From a checkpoint of a small encoder-decoder audio transcriber.
Model: encoder norm batchnorm, encoder widths [96, 112, 144, 176], decoder layers 6, decoder norm layernorm, decoder activation swiglu.
Rows from block 10 of the audio encoder of a small encoder-decoder audio transcriber, named by matrix and row number. Rows with one number belong to one channel. Each number is 200 + 30 x the weight over its row's rms, rounded and kept within 0 to 999. All counts start at 0. After the name is the row's rms in percent of the matrix's.
After each channel's rows are labels from the 100 clips, of 14976, where the channel reaches its highest value: "loudest band" is the band of the loudest frequency at the time of the peak. Only what is clearly more common there than usual is listed. The data: short read English sentences (LibriTTS-R). In brackets: how many of the 100.
# convs0: first width-9 conv (encoder.blocks.10.convs.0.weight, 144x144x9, each kernel summed), inputs 0-143
# convs1: second width-9 conv (encoder.blocks.10.convs.1.weight, 144x144x9, transposed, each kernel summed), outputs 0-143

convs0.14,091,194,215,175,190,140,165,195,234,195,180,170,169,211,180,181,186,171,155,176,196,162,146,198,223,194,199,168,202,180,213,209,211,190,236,213,216,203,152,161,247,205,168,184,204,188,147,205,132,224,217,223,191,194,230,197,175,187,208,222,188,203,224,203,211,215,149,185,157,185,164,191,215,233,179,266,225,237,221,130,191,206,208,191,254,196,244,185,190,190,170,229,196,167,250,248,206,188,199,106,187,162,217,192,148,252,214,211,198,188,181,190,184,181,216,230,166,218,230,122,172,180,193,184,188,185,238,219,184,175,156,229,150,226,233,234,188,112,218,219,170,144,189,238,202
convs1.14,099,166,192,201,214,227,169,166,220,239,215,203,245,180,165,257,220,182,239,248,228,219,256,194,193,200,193,177,171,196,220,182,187,223,226,224,167,276,207,180,254,150,186,196,170,154,226,236,261,222,172,190,198,209,194,250,165,169,205,187,221,221,189,275,202,229,201,136,201,215,208,170,123,224,190,188,168,230,237,250,170,152,201,195,205,200,208,222,214,167,182,171,230,193,210,178,248,234,205,203,232,174,203,168,224,175,185,195,233,132,208,228,228,223,259,225,197,198,219,195,199,173,171,170,200,204,237,191,213,153,166,146,177,232,205,184,166,254,194,140,223,185,221,221,231
loudest band: 4000 to 8000 Hz (31)

convs0.13,106,143,205,188,192,188,177,175,204,209,155,229,179,189,167,175,232,177,156,231,94,205,192,193,156,177,165,192,203,205,162,202,221,168,131,216,215,164,191,247,163,185,220,173,214,123,138,219,216,212,154,218,160,208,151,162,199,178,202,178,201,157,173,193,177,213,209,197,204,177,239,160,192,164,237,239,155,231,197,159,224,246,232,156,211,182,203,183,191,247,170,222,221,186,197,175,147,184,226,169,180,221,181,166,202,198,149,214,187,231,218,135,216,173,173,195,126,163,228,224,159,188,231,206,204,197,225,196,192,199,179,213,204,179,172,195,155,150,225,196,163,176,208,206,180
convs1.13,093,146,236,189,181,187,178,207,176,222,166,218,172,201,223,207,169,217,214,197,189,212,211,193,201,214,210,176,244,209,199,184,167,246,187,193,218,214,199,223,144,172,220,215,252,191,204,228,221,180,280,197,184,239,191,236,203,209,167,249,255,260,215,189,217,212,198,211,173,257,188,295,180,233,169,204,249,197,175,199,214,207,184,161,146,168,205,193,206,258,240,169,184,215,193,267,240,193,224,253,226,192,189,226,199,215,235,117,205,160,190,185,192,213,225,222,236,220,208,178,248,204,191,143,157,155,197,156,173,201,176,219,176,201,198,153,205,189,171,131,158,191,189,167,180
loudest band: 4000 to 8000 Hz (35)

convs0.130,095,189,182,209,219,247,205,178,189,161,208,231,159,214,151,230,207,183,164,185,178,185,199,169,192,176,251,211,180,180,158,177,244,244,132,161,217,173,141,144,178,178,198,231,160,240,212,202,180,235,199,161,163,142,177,207,153,209,218,173,176,203,217,236,188,200,230,173,265,185,194,221,188,223,133,196,145,221,190,232,199,201,189,168,162,212,141,162,258,186,226,188,222,186,207,240,159,148,162,184,178,241,243,198,195,204,204,242,196,173,175,158,212,181,202,183,210,222,229,112,226,227,205,159,227,200,204,224,183,198,226,197,177,175,229,205,177,201,141,204,216,159,162,185,189
convs1.130,098,240,240,219,165,220,225,230,220,221,224,244,206,181,215,271,236,227,209,160,175,153,222,208,219,165,232,238,210,249,175,208,186,166,173,211,184,157,193,232,176,191,206,253,230,221,143,196,235,258,247,192,204,180,164,216,193,205,171,215,186,174,240,212,190,223,200,229,188,174,186,227,150,205,207,186,222,196,256,135,204,217,144,234,219,203,229,193,143,196,198,251,165,170,205,249,213,202,146,148,194,245,224,205,193,160,215,175,185,247,218,193,222,223,191,188,142,215,193,222,193,213,181,242,205,168,212,268,179,179,224,187,218,177,142,196,235,267,208,222,216,176,160,224,226
loudest band: 500 to 1000 Hz (35)

convs0.82,114,202,206,188,235,226,174,182,224,181,183,193,210,220,203,176,193,199,165,197,231,169,157,177,196,200,195,172,186,180,157,251,149,209,124,203,202,209,205,232,132,162,206,226,198,195,175,188,209,166,138,232,179,187,225,93,161,192,215,166,188,202,152,187,218,176,228,200,238,228,203,175,201,166,178,187,145,160,173,167,196,186,184,219,180,231,188,171,228,170,164,122,202,184,223,176,185,175,144,261,237,161,120,178,178,240,208,151,124,181,171,185,215,202,179,156,171,212,188,206,215,208,149,178,182,172,172,218,227,234,215,177,221,199,179,182,198,168,168,198,187,201,199,191,186
convs1.82,113,225,183,185,216,162,223,120,242,208,237,129,231,209,186,190,195,185,231,221,219,212,184,216,229,185,205,211,199,215,180,164,219,172,182,162,247,209,176,192,223,207,182,216,161,242,160,200,161,180,253,195,235,178,154,242,185,200,209,192,171,121,231,203,206,188,187,214,184,173,232,226,154,230,167,210,200,232,179,189,175,154,172,254,239,186,215,180,225,237,233,223,230,255,239,165,185,217,188,155,192,187,263,129,204,166,178,235,179,197,145,197,137,222,202,237,189,208,209,174,174,222,183,189,192,210,189,228,216,206,268,208,173,204,169,164,266,144,194,203,238,207,223,202,180
loudest band: 4000 to 8000 Hz (44)

convs0.115,106,178,173,198,212,227,163,186,220,213,183,209,155,239,189,200,229,222,180,188,205,181,173,174,194,191,258,178,129,219,199,168,189,212,193,172,208,217,189,120,193,207,195,208,150,135,203,174,221,179,143,149,193,142,179,210,171,173,176,187,186,219,223,198,212,93,228,210,213,163,154,181,193,183,223,190,191,232,190,197,215,208,177,172,203,179,108,220,197,184,169,143,181,196,223,178,201,205,196,220,182,211,194,208,209,189,193,162,184,201,177,205,188,230,201,155,189,214,199,211,237,179,166,226,205,160,180,180,156,160,200,187,180,149,153,195,209,186,191,197,179,145,193,73,180
convs1.115,101,215,265,199,216,192,173,143,248,161,209,186,209,143,259,169,207,241,213,158,160,176,178,202,226,226,140,207,241,206,232,158,247,203,199,181,159,182,219,252,213,175,229,257,205,260,189,187,177,189,213,186,225,215,169,228,228,238,210,201,195,192,139,177,232,192,198,160,200,219,206,204,244,220,216,152,217,209,210,146,197,191,246,241,246,212,251,198,180,225,191,223,206,169,213,251,180,226,199,221,174,229,221,172,207,231,196,184,125,206,199,213,229,228,225,230,207,175,236,202,170,160,207,186,219,184,192,207,246,229,281,190,185,206,230,159,167,185,200,258,208,184,166,250,201
loudest band: 4000 to 8000 Hz (30)

convs0.131,130,170,177,154,221,211,197,176,223,231,175,190,157,193,204,221,195,186,168,280,169,180,199,161,189,143,195,150,214,194,140,168,178,120,163,244,199,180,212,172,214,199,172,189,202,197,218,211,191,246,149,206,192,212,177,138,176,153,196,208,202,189,206,215,172,134,173,217,217,177,188,205,201,219,220,223,234,247,190,186,226,241,235,166,156,167,169,199,181,210,173,153,181,199,154,161,157,235,187,211,187,190,180,158,206,189,159,199,105,168,208,154,211,190,162,183,171,171,199,224,188,216,204,202,248,187,210,201,144,196,222,217,138,164,155,233,183,164,204,216,172,194,155,168,181
convs1.131,113,131,172,186,242,193,236,246,209,180,191,185,207,192,185,189,226,228,233,173,215,200,196,221,207,213,194,227,219,189,212,230,204,162,207,194,227,187,230,230,217,204,230,164,204,239,218,199,209,193,231,184,170,191,159,276,167,177,189,255,188,187,177,209,200,191,180,265,229,199,178,216,202,240,193,268,261,226,244,182,197,250,214,152,198,198,192,200,211,228,158,173,139,289,143,189,221,191,178,197,198,163,244,190,165,169,226,193,184,192,151,222,191,167,207,220,190,228,200,139,166,199,203,245,223,194,197,143,191,228,262,196,213,224,218,182,278,226,145,210,210,207,225,146,175
loudest band: 4000 to 8000 Hz (31)

convs0.60,095,223,186,198,156,218,240,190,229,227,237,184,175,224,208,156,198,201,191,193,210,204,196,227,183,216,214,203,214,220,216,177,162,199,220,164,193,148,193,173,193,215,188,200,197,200,225,194,222,208,199,211,197,162,209,213,187,209,181,25,197,60,191,225,215,217,150,207,216,220,194,189,143,235,266,216,174,190,214,236,190,223,210,229,192,236,220,190,160,204,212,221,233,190,170,163,223,218,219,216,193,195,228,239,189,167,211,198,228,207,207,229,198,186,248,234,209,156,170,200,193,197,208,202,242,200,190,212,200,219,166,238,205,185,216,250,240,215,170,240,238,172,209,218,227
convs1.60,107,189,180,89,235,178,185,166,180,185,239,205,210,193,232,218,208,146,206,222,173,243,200,271,191,237,178,204,211,213,219,172,188,240,205,187,167,219,211,194,201,170,204,219,202,140,222,208,190,217,167,222,207,187,195,209,215,175,178,81,215,221,220,232,218,205,260,188,211,203,191,162,166,229,178,202,47,191,200,221,196,170,188,199,200,170,263,199,219,200,183,192,207,177,199,219,274,238,188,184,193,192,210,204,221,167,207,208,219,177,192,214,194,207,201,189,203,173,199,219,211,218,206,184,201,222,190,216,185,181,157,212,185,262,212,211,174,235,181,160,204,194,251,208,196
loudest band: 2000 to 4000 Hz (28)

convs0.4,111,220,193,192,197,206,171,187,178,236,213,240,165,127,190,206,208,222,205,212,160,209,146,175,166,232,153,222,184,218,201,245,188,190,190,125,158,221,172,209,176,150,162,152,206,159,160,194,211,217,204,208,206,205,178,177,204,139,239,170,173,216,209,182,190,168,170,237,178,164,226,126,148,181,165,210,199,231,230,178,180,194,147,150,219,224,152,191,191,165,212,189,213,169,208,170,170,193,161,198,171,167,150,186,244,174,187,212,199,195,172,179,231,161,208,186,206,199,183,191,208,200,151,192,150,214,148,143,196,215,195,155,173,109,162,172,163,203,192,232,183,177,207,147,206
convs1.4,110,221,199,224,169,174,250,239,180,129,199,192,179,250,203,212,201,263,191,201,200,197,168,210,212,206,188,189,200,227,161,183,217,237,203,233,238,242,220,200,202,205,198,158,217,193,239,157,164,139,163,183,216,222,185,252,204,224,221,191,224,188,164,157,232,201,183,231,229,213,147,182,179,141,155,180,193,169,176,169,170,212,206,184,151,210,313,199,160,223,231,212,200,186,186,187,222,233,191,181,215,214,175,219,235,170,234,157,232,226,182,221,198,174,162,189,202,156,187,202,167,228,174,251,188,193,156,201,200,200,170,218,206,259,213,215,169,189,205,256,180,199,170,298,205
loudest band: 250 to 500 Hz (29)

convs0.124,090,208,165,208,167,213,185,170,209,192,137,160,165,178,235,206,199,179,171,180,156,182,162,192,235,169,212,148,168,206,197,151,229,200,186,192,141,245,195,101,222,211,156,205,180,203,215,200,220,163,222,166,176,217,193,182,196,175,187,223,174,227,210,178,176,190,165,235,179,189,205,155,182,174,225,168,222,212,159,146,156,135,181,208,192,176,147,165,191,130,219,202,210,182,262,212,198,219,140,175,193,158,205,179,163,173,227,173,187,221,181,160,183,198,166,197,201,214,186,165,220,195,177,199,165,142,249,138,150,230,182,191,174,205,212,262,183,208,196,190,165,216,200,155,176
convs1.124,097,187,257,200,204,168,233,214,192,162,243,177,197,193,234,162,220,241,199,230,185,190,185,175,201,220,174,227,185,155,190,182,239,246,234,183,207,220,266,194,189,158,190,167,202,239,194,210,179,193,139,298,200,181,221,204,234,232,186,227,157,158,173,161,212,193,219,197,219,198,221,186,251,231,168,240,223,208,238,190,210,163,180,152,182,196,250,191,148,183,159,265,215,149,201,183,183,247,153,179,151,160,224,232,252,210,222,223,186,206,180,251,209,178,177,180,241,193,162,210,118,203,225,219,204,191,187,165,179,238,202,226,241,211,244,238,163,196,198,214,196,208,189,204,214
loudest band: 250 to 500 Hz (38)

convs0.93,113,177,159,207,194,181,146,169,188,262,195,195,192,193,203,226,218,174,221,239,183,148,198,196,205,165,191,238,225,237,149,207,216,136,140,215,160,163,195,191,211,206,153,179,164,165,244,151,212,213,195,165,230,239,199,161,216,189,202,200,209,211,222,174,139,169,148,208,186,168,176,182,199,185,195,145,180,227,188,181,204,195,249,165,169,156,193,130,169,203,217,169,156,172,198,173,148,187,194,213,202,170,172,148,278,174,152,174,115,167,173,190,180,193,162,158,161,178,228,189,221,230,202,195,186,208,238,204,171,200,178,190,172,172,223,200,161,192,177,189,194,203,184,190,145
convs1.93,135,221,196,201,200,216,243,193,194,164,214,155,180,246,221,182,192,230,237,222,194,199,201,178,224,213,180,174,211,234,146,189,222,199,246,189,307,186,203,241,169,246,228,202,225,229,154,212,210,171,259,174,236,204,229,232,201,184,227,224,170,181,212,126,210,190,205,232,283,194,211,211,226,263,199,217,207,174,221,202,218,208,221,147,233,217,177,197,188,208,163,183,194,197,160,225,203,193,145,232,173,238,241,178,228,222,219,168,196,197,148,176,209,189,199,169,204,236,124,180,110,235,198,229,197,188,204,192,205,228,200,233,146,231,224,182,206,216,221,193,158,231,200,179,157
loudest band: 4000 to 8000 Hz (52)

convs0.65,077,186,210,171,196,221,241,216,180,175,173,179,148,191,205,181,187,227,206,187,199,219,183,174,184,233,181,159,186,192,159,193,176,190,190,165,213,202,191,168,200,239,182,234,196,185,233,177,208,145,203,193,154,157,181,189,163,181,163,135,143,219,165,220,197,160,243,191,199,169,225,142,226,189,229,210,158,197,201,177,99,159,201,179,143,168,152,221,187,207,232,156,167,231,188,145,179,208,187,182,206,178,197,166,191,155,184,131,152,192,212,182,205,190,158,97,199,141,159,190,192,183,214,186,220,166,166,197,167,177,194,187,198,165,162,224,210,201,174,202,198,156,174,169,228
convs1.65,079,195,201,145,170,182,231,150,174,224,229,177,198,229,182,180,193,233,202,216,177,234,199,209,180,150,221,173,165,199,167,183,150,192,166,158,213,218,182,188,223,238,206,205,160,147,237,177,167,165,179,195,235,226,236,173,252,207,202,108,195,164,199,232,178,163,220,179,189,170,176,147,194,197,199,181,109,200,213,241,181,172,225,198,151,168,197,190,232,194,232,209,289,222,189,206,191,207,229,181,192,160,197,210,238,193,164,199,245,185,227,192,213,208,185,243,241,192,209,199,287,190,205,136,186,200,229,199,222,168,181,170,191,185,137,211,198,174,171,237,182,197,249,199,185
loudest band: 500 to 1000 Hz (27)

convs0.129,093,132,200,218,203,221,216,194,184,179,172,171,153,237,172,171,201,219,182,206,226,157,174,220,215,140,247,182,193,207,213,153,169,208,197,197,219,180,206,203,174,233,172,205,205,165,172,209,203,218,135,227,183,169,179,208,184,160,163,213,152,227,230,196,178,137,220,156,169,182,209,205,210,163,152,218,218,200,136,224,174,160,185,149,180,215,211,134,189,226,217,142,183,227,200,184,166,179,193,218,211,169,200,216,200,224,214,187,188,187,230,204,269,221,172,177,186,148,210,213,223,230,223,191,190,151,159,226,203,206,213,210,189,101,115,160,184,213,188,226,203,132,190,185,158
convs1.129,106,169,131,254,219,131,201,177,207,167,210,171,208,141,209,251,190,228,258,174,192,203,142,165,225,170,249,194,273,193,208,182,146,216,203,164,207,198,208,218,202,173,245,219,193,230,180,265,194,162,227,191,179,208,192,191,135,177,176,220,220,269,194,200,220,270,181,147,225,208,233,252,213,198,208,185,228,195,219,151,182,182,196,209,243,171,256,183,183,223,212,237,189,180,193,227,174,218,203,211,160,193,214,217,206,189,237,177,177,220,195,195,176,176,204,209,211,187,222,259,174,156,204,188,207,152,199,188,240,220,230,145,211,250,208,177,188,171,188,227,160,221,186,247,184
loudest band: 250 to 500 Hz (50)

convs0.63,092,159,245,181,189,234,207,203,183,188,229,176,211,250,176,185,186,242,176,220,212,152,169,171,169,190,254,190,198,170,202,177,146,165,232,200,241,154,178,212,205,194,130,250,181,169,194,204,216,188,171,219,171,187,198,159,170,171,183,137,182,237,118,117,202,199,177,169,181,209,134,235,169,229,186,211,169,152,197,186,214,224,242,148,157,212,179,178,214,201,165,200,220,186,219,163,141,140,199,213,181,185,197,180,195,174,164,262,161,203,189,202,164,172,240,191,258,157,185,207,217,161,165,201,196,164,198,177,194,224,197,181,210,210,218,173,187,192,184,184,149,222,186,189,169
convs1.63,093,175,192,143,157,219,186,206,154,224,233,229,195,140,178,195,193,173,157,207,184,246,210,199,208,226,177,195,166,190,188,195,234,193,207,189,106,177,203,145,219,223,181,275,172,246,233,140,241,207,161,205,237,209,214,207,211,181,155,120,183,219,229,251,178,236,215,234,197,210,163,170,245,153,212,224,182,168,143,181,176,189,166,198,214,220,205,202,185,215,183,224,202,181,181,184,243,229,222,239,202,158,165,234,199,173,186,201,195,190,243,204,168,207,171,169,248,172,206,211,252,163,205,194,209,203,209,143,169,169,174,252,206,238,187,206,206,197,165,221,221,143,220,179,161
loudest band: 2000 to 4000 Hz (25)

convs0.40,108,168,227,185,182,181,176,192,234,141,167,221,158,204,165,189,175,143,207,190,197,184,198,211,172,198,186,173,199,215,209,186,203,154,104,232,166,165,223,252,169,166,219,214,213,199,216,158,186,189,185,132,179,229,192,128,195,198,207,165,177,193,187,182,234,174,234,230,180,248,220,210,162,124,222,196,188,227,212,176,181,251,248,190,189,212,188,169,189,175,186,178,193,134,164,162,212,174,230,204,216,179,191,194,190,232,156,207,173,205,156,167,135,114,211,221,137,164,173,227,138,171,203,189,201,197,175,207,197,190,209,245,164,221,170,215,175,191,207,178,169,200,176,208,187
convs1.40,114,159,175,208,175,210,235,166,213,214,245,174,239,178,252,203,240,176,204,221,217,172,216,175,223,227,90,176,236,218,228,209,206,180,243,184,240,162,233,237,211,180,192,228,229,212,117,247,207,225,214,227,205,183,230,252,193,172,203,215,230,220,197,193,173,186,165,216,196,234,211,197,186,260,157,200,176,177,202,228,236,168,219,185,219,200,181,175,212,235,188,230,206,181,177,222,179,216,168,179,195,182,269,164,220,265,183,168,219,178,200,229,220,229,224,228,189,167,196,190,135,252,200,250,154,238,158,193,196,233,176,209,165,233,230,186,171,152,197,160,224,159,220,171,195
loudest band: 4000 to 8000 Hz (38); 2000 to 4000 Hz (33)

convs0.66,109,138,190,178,190,222,160,219,196,189,180,236,236,218,147,188,215,188,237,238,194,176,187,162,178,197,134,163,206,176,156,134,176,170,178,229,192,187,160,180,161,179,185,217,165,151,183,182,241,202,188,112,176,189,183,174,180,178,171,207,238,215,194,182,214,188,219,197,193,198,143,206,213,195,182,143,213,198,194,158,248,203,229,194,162,184,221,215,165,194,162,192,178,179,161,198,205,165,160,221,188,228,173,122,202,186,191,219,164,151,178,147,175,192,137,180,155,188,187,242,171,209,150,152,157,198,189,212,225,205,202,202,202,169,164,156,185,160,217,179,142,246,169,231,199
convs1.66,108,130,215,244,177,183,218,210,202,220,183,198,188,232,205,165,149,217,130,185,217,209,196,177,205,200,169,222,196,216,163,219,230,221,234,214,202,189,221,188,220,225,170,228,293,206,205,235,218,169,224,210,224,191,180,212,191,211,197,251,201,144,206,202,224,188,246,241,165,217,227,236,221,217,216,200,239,147,163,163,205,163,235,228,176,182,197,217,179,196,181,212,159,218,156,194,189,257,202,231,240,205,216,233,188,265,229,198,196,210,142,193,178,219,140,152,234,254,204,222,170,222,228,297,209,207,250,151,200,243,241,171,203,206,185,184,259,187,206,205,181,185,191,187,237
loudest band: 4000 to 8000 Hz (33)