{"hop_length": 160, "vocab_size": 32, "encoder_widths": [96, 112, 144, 176], "decoder_width": 256, "decoder_layers": 6, "decoder_tie_embeddings": false, "beta2": 0.999, "warmup_steps": 640}
Rows from block 2 of the audio encoder of a small encoder-decoder audio transcriber, named by matrix and row number. Rows with one number belong to one channel. Each number is 128 + 32 x the weight over its row's rms, rounded and kept within 0 to 255. All counts start at 0. Numbers have three digits each.
After each channel's rows are labels from the 100 clips, of 14976, where the channel reaches its highest value: "responds to" is what is common among them; "loudest band" is the band of the loudest frequency at the time of the peak. Only what is clearly more common there than usual is listed. The data: short read English sentences (LibriTTS-R). In brackets: how many of the 100.
# convs0: first width-9 conv (encoder.blocks.2.convs.0.weight, 96x96x9, each kernel summed), inputs 0-47
# convs1: second width-9 conv (encoder.blocks.2.convs.1.weight, 96x96x9, transposed, each kernel summed), outputs 0-47

convs0.46:136117155126164136163152092123153081052121147081070113094149119099122138067102180101036147180130121133133166138127075145158141138079098151148109
convs1.46:119100097102177154099196104143129090157160117155137141087157130101143161117130098157138076072152121154099218138132135154115105121105133187144125
responds to: the word "you" (39)
loudest band: 250 to 500 Hz (66)

convs0.6:109168174114085153085122139123143089137135141148136185118082136093146166148059067096135084157163091134121120102123104073176103123081112049142114
convs1.6:156117130105153144117101111112086092123123177097100130145148164164092129112085122140123127174112102066125155169108123164127096064148128112137156
responds to: voice: male (89)
loudest band: 2000 to 4000 Hz (67)

convs0.13:111120108145058102166122111070127078070097119121072145125145131133110172123100114136078091103124082077129092137128088115132122122181146148103108
convs1.13:087111243106126122134153137082135179101145170153132100158164170128109185138173110135092107117154203146148217087134124164119084146059101118119110
responds to: voice: female (98)
loudest band: 250 to 500 Hz (30)

convs0.60:145150093165065078133088090110094141092148128113100106091124133110086115132114125175145163124123190074108056065156053108113129152124138172106142
convs1.60:176144200144118139109162140111108127130151128079140119095100193165160070096170128128133129124146126148107060217124127147113109100175133159190165
responds to: voice: female (84)
loudest band: 250 to 500 Hz (35)

convs0.93:117143123098063118177153127096162083149151101125130143107190122141144114168078106087096117142152138123155103151125093108146115141163127046154151
convs1.93:151077110107146131137115121105074099145130152069091151098159125108163074138155101115156140174148159141136092191094157126139132096135129118177109
responds to: voice: male (79)
loudest band: 4000 to 8000 Hz (83)

convs0.42:151125044121210140158058104135152040221120124090103131108069147108094137133153158136138180113133185090090121117148133120166149087127105137083140
convs1.42:168163084116154120123103130170088137117118085093143097111149135092133079111107087121128098080178100112178190115084161181100126129155174227116073
responds to: voice: female (99)
loudest band: 250 to 500 Hz (30)

convs0.87:153132055120127148167161138102060108131159165123126157178171058060137136137155156174123174098120157074140080204115181089121092113128155145102104
convs1.87:139108136143166083130123136150087136164109126110117101096066166126088087132134140156129165166139161108168156165126156105125112160134050135175111
responds to: voice: female (86)
loudest band: 4000 to 8000 Hz (76)

convs0.56:110156108125143139185106166104135150145143108095129118100162196153124136244073164105131128180122153124125129135122140146117122082147163108142082
convs1.56:170195140117121131143099175132109083132154112072110160097147137076131144079192138147080105098140135123115118069122187132140105103181138163152071
responds to: the word "you" (33)
loudest band: 250 to 500 Hz (55)

convs0.4:102008083136119082142115106136137138066141143131101150108130110104111111083110157183128117104000154096149093083179128160119115148144138185133158
convs1.4:124073146132139131094126118132137130119120132135121132139154153129115110070123122144162205125021160134104078205143106179155185143115112112156182
responds to: voice: female (100)
loudest band: 250 to 500 Hz (32)

convs0.67:099107119133175147121102087133140110131141086092074151112141060081130149107161143165134109091130109082089142130152111103131122141136126195104145
convs1.67:156136143198164152141088076184121166072156071081137120101170144150093100125197103129133113118135153154136120119146133207083116108082163173120176
responds to: voice: female (95); the word "and" (26)
loudest band: 250 to 500 Hz (40)

convs0.52:108076118067180092145169123098137154076148073126078079144169141120129116152129107217085070079076127140079114112121119169137070122130165153102102
convs1.52:115121132133117143113129161093118112117135122149131232187131138139112129131121160090150068119068138104124168087054092059132200142073160120107115
responds to: voice: female (81)
loudest band: 250 to 500 Hz (77)

convs0.88:132148150138052145105125123087164114161115134153109119118138150104143128141103112090146196138164110134169145115024092020104158101102088145107138
convs1.88:138118161097223110112131119174148147128150138137147112138113165133120140131101150168117139141133079112134159138042128255111078114106109135158169
responds to: voice: male (74)
loudest band: 250 to 500 Hz (82)

convs0.77:098147107133127135143158105126127153074135054122091109079195136111088124101158065148138060048053098089125093121129115126111118146187088164138056
convs1.77:123116147127137132162060145129125156105131130151140169112126136090096146139111100066157151122126122156086130174124141099124138098061188062136125
responds to: voice: female (98); the word "and" (33)
loudest band: 250 to 500 Hz (28)

convs0.8:087200093128171181058116139039107115158108101138094123138109151138143137063135090070174080132143168147123126114082096107154104134143117165111093
convs1.8:083174152118114138077104126083156114057084138140133074144108168119096108123072185095134137135107138115114143142071087142154142130131165054112108
responds to: voice: female (82)
loudest band: 250 to 500 Hz (44)

convs0.11:123117129147086135196163137154137136111130112103137118088094134047105117143095126141101054137148095116111129120093104132066104111096131125094155
convs1.11:142088122122115123106161143133120129173078145168144133141145130097134151057137145131155147109142072109172080083171162125106103118165190129049126
responds to: voice: male (94); the word "was" (47)
loudest band: 4000 to 8000 Hz (35)

convs0.95:119081081148121165121057160151151083193128110135125173110097139125084174133167124086153187075110225109083106134167087140131155092162100228124147
convs1.95:088140098137138120078094127114116123096167142105090106110155136109156104128127156136135142043098078141113096159143126109168155118118142192111113
responds to: voice: female (100)
loudest band: 4000 to 8000 Hz (37)

convs0.89:144135128154081110064086102128177077131132110146046134141111174067141133155152048140153117132135096139121100118087106047116133100092136134109158
convs1.89:208098174128174125075139140157090113124155106138092120115083190188125137126162126137132103119150122116149111125065138189125099096154086091162162
responds to: voice: male (87)
loudest band: 250 to 500 Hz (46)

convs0.68:105082125120169152105137110104107132156139109086112106099100127122162126148107103119109169110230108071058085180089143131092107159095115082128093
convs1.68:146078125135228099134082074100110154125099113124120127148126101125118118145120144150157089104060133103153190201144168147119119121142103151177117
responds to: the word "you" (34); the word "he" (28)
loudest band: 250 to 500 Hz (39)

convs0.63:137143132115124091160140090096111118158135156140134104101142108101079160159101135181111103122119131083100162137069135101111140186051153062104118
convs1.63:178121102140110164086152148182134061203076118116111120167153150142101106127148186111170119142184135122113120176118121181096103116149113137128109
responds to: voice: male (84)
loudest band: 4000 to 8000 Hz (66)

convs0.81:155122102136176087114176207064129122063178109172160142078150144074124136181104153106123070113126133063086086146126123151113127144127143148099137
convs1.81:186172159114165121177105200100102185152151164060201118129120102160119117107096097146103118199107126130149137136117131182114124144095147134115129
responds to: voice: female (86)
loudest band: 250 to 500 Hz (49); 500 to 1000 Hz (26)

convs0.94:164126122073111096091116124129133167115145101168123121057057138148113122109136161145176136169056166111137101077178107175129120170149107103113111
convs1.94:103135099134147091141144100087117138182097160111113111172132154218093097074220167147058151141105096107145098179056113151173135105107108123157127
responds to: voice: female (86)
loudest band: 250 to 500 Hz (46)

convs0.16:072160118124142104110105096158112111075138117128142136054127135128064145124134185161131092109129158091086173112180134187063156091185149149077117
convs1.16:114124165156149119157085092127165117084126132044087119080124103113078176096149077125153161159095096118195150182157180153137090103173131099146136
responds to: voice: female (98)
loudest band: 1000 to 2000 Hz (44)

convs0.22:133118130081121106076134108137160151173151110086180135147113160104178112083096107065133121129123116141130178155150105100109152228071099110076156
convs1.22:150104129082059099040176163150119130119129122173146139148142163140137166128087106117149148105113087086105149113124041149127066125098125171148119
responds to: voice: male (74)
loudest band: 250 to 500 Hz (35)

convs0.90:148135074141062120111187122062142079116081158115113144146134052071147114057108151147157140145144164126126097094126116128084163117080144206107129
convs1.90:113101235129084175162149112143100133115110119170135096135146090123117149103111102083088192189146172141096129164145132113108096160157161137127144
responds to: voice: female (97)
loudest band: 500 to 1000 Hz (34)

convs0.27:113111209131094102107178158136098173169166109167147135147144138136157075090075107117116080165149076109118115110078125108074109153114129000139062
convs1.27:109111177128101117097116118136122174074136114122135133128113170082104166114117117136118118144105105110136229120124110203086094136134133255115166
responds to: voice: male (90)
loudest band: 250 to 500 Hz (51)

convs0.32:135161139123094131119106150134132136148125127139169095161162160123143151108106092114042037087135077170111121069106126146111092114087130000133136
convs1.32:130055183128130128125122116109105090133109157159138114133119158132121120077065132105255185091108121121118071161136125144138132113195152141159126
responds to: voice: male (99)
loudest band: 250 to 500 Hz (33); 500 to 1000 Hz (32)

convs0.38:125101115144124182135083126123151144130079086168134098091116151141127132056157140136114098130111103172162159114139081155167111094075156156125139
convs1.38:140146162079141112114087097120085092049153104131135135104145153184125111108093125137105061130088126150071105080122164123110080138129118090096117
responds to: voice: female (84)
loudest band: 250 to 500 Hz (39)

convs0.24:112182166109067143138178162105071139138116129164102160140141099109137153145157094122122140161126088112110128148045137112063075120116168033108147
convs1.24:114166159133084197058080091079125119075125135072096112111183182073126130114158122132055160153151171097142102089143131101113062161162126106122122
responds to: voice: male (96)
loudest band: 500 to 1000 Hz (29)

convs0.9:139018102180117135149109127131137110131129102109138092120080172114115162106088096157112111077068166098113125091171102137164107079199115094060090
convs1.9:121228017124139163144132144111127116186120135092129147086138139151132081074134184135151121055061101140121100147165158132134176128115128150142101
responds to: voice: female (100)
loudest band: 250 to 500 Hz (71)

convs0.69:136160190131087114132186151098131155120146124193091096135150137118179050156107131118139125134121105143109116129063102107107141157097144035106075
convs1.69:121175146087141089139145135136123133113145114128132124094153148132148170129105118151134155096082065130150158116080109137135023122168163207147135
responds to: voice: male (87)
loudest band: 250 to 500 Hz (38)

convs0.19:148087097150108103035166094061151188144132187146077109130124106173088127117120107155106094154099098118114172165131127123100111135148127156095185
convs1.19:131094113108103144133127091181155128088126151133092173072159166098185182120172171125095136128155133106135153089077148135143075102116100142122095
responds to: voice: male (92)
loudest band: 500 to 1000 Hz (43); 250 to 500 Hz (32)

convs0.91:152089137170138123104107082067147129137163083125093160131104182165143133105109158167167130103137161144115154068135142142126138112092133146016100
convs1.91:162103143110159168135068165093078126111120117084078152096173135206065123114125173133123106129117136111151093144168132109137110148125087132154112
responds to: voice: female (97)
loudest band: 250 to 500 Hz (36)

convs0.44:105179120091124150154146108125080166139110077114092117111160129112094124118196123126080087113154139133145073129148094113191115150128169140125147
convs1.44:196162155112120182203125152134116166121093123129075156101114143157113153111166121104129123145162142129138168096059179124127144113086162077096112
responds to: voice: female (97)
loudest band: 250 to 500 Hz (36)

convs0.28:112174143105113106076132111067137133151136145092107148136128152104140131137164137087134105185085089113089155075083134090096119176115077144126152
convs1.28:134111156104144166117162156164173089082089148198150125153135163104151198142134128102187151107169144147093063148099112169083055089140086175118137
responds to: voice: male (77)
loudest band: 250 to 500 Hz (70)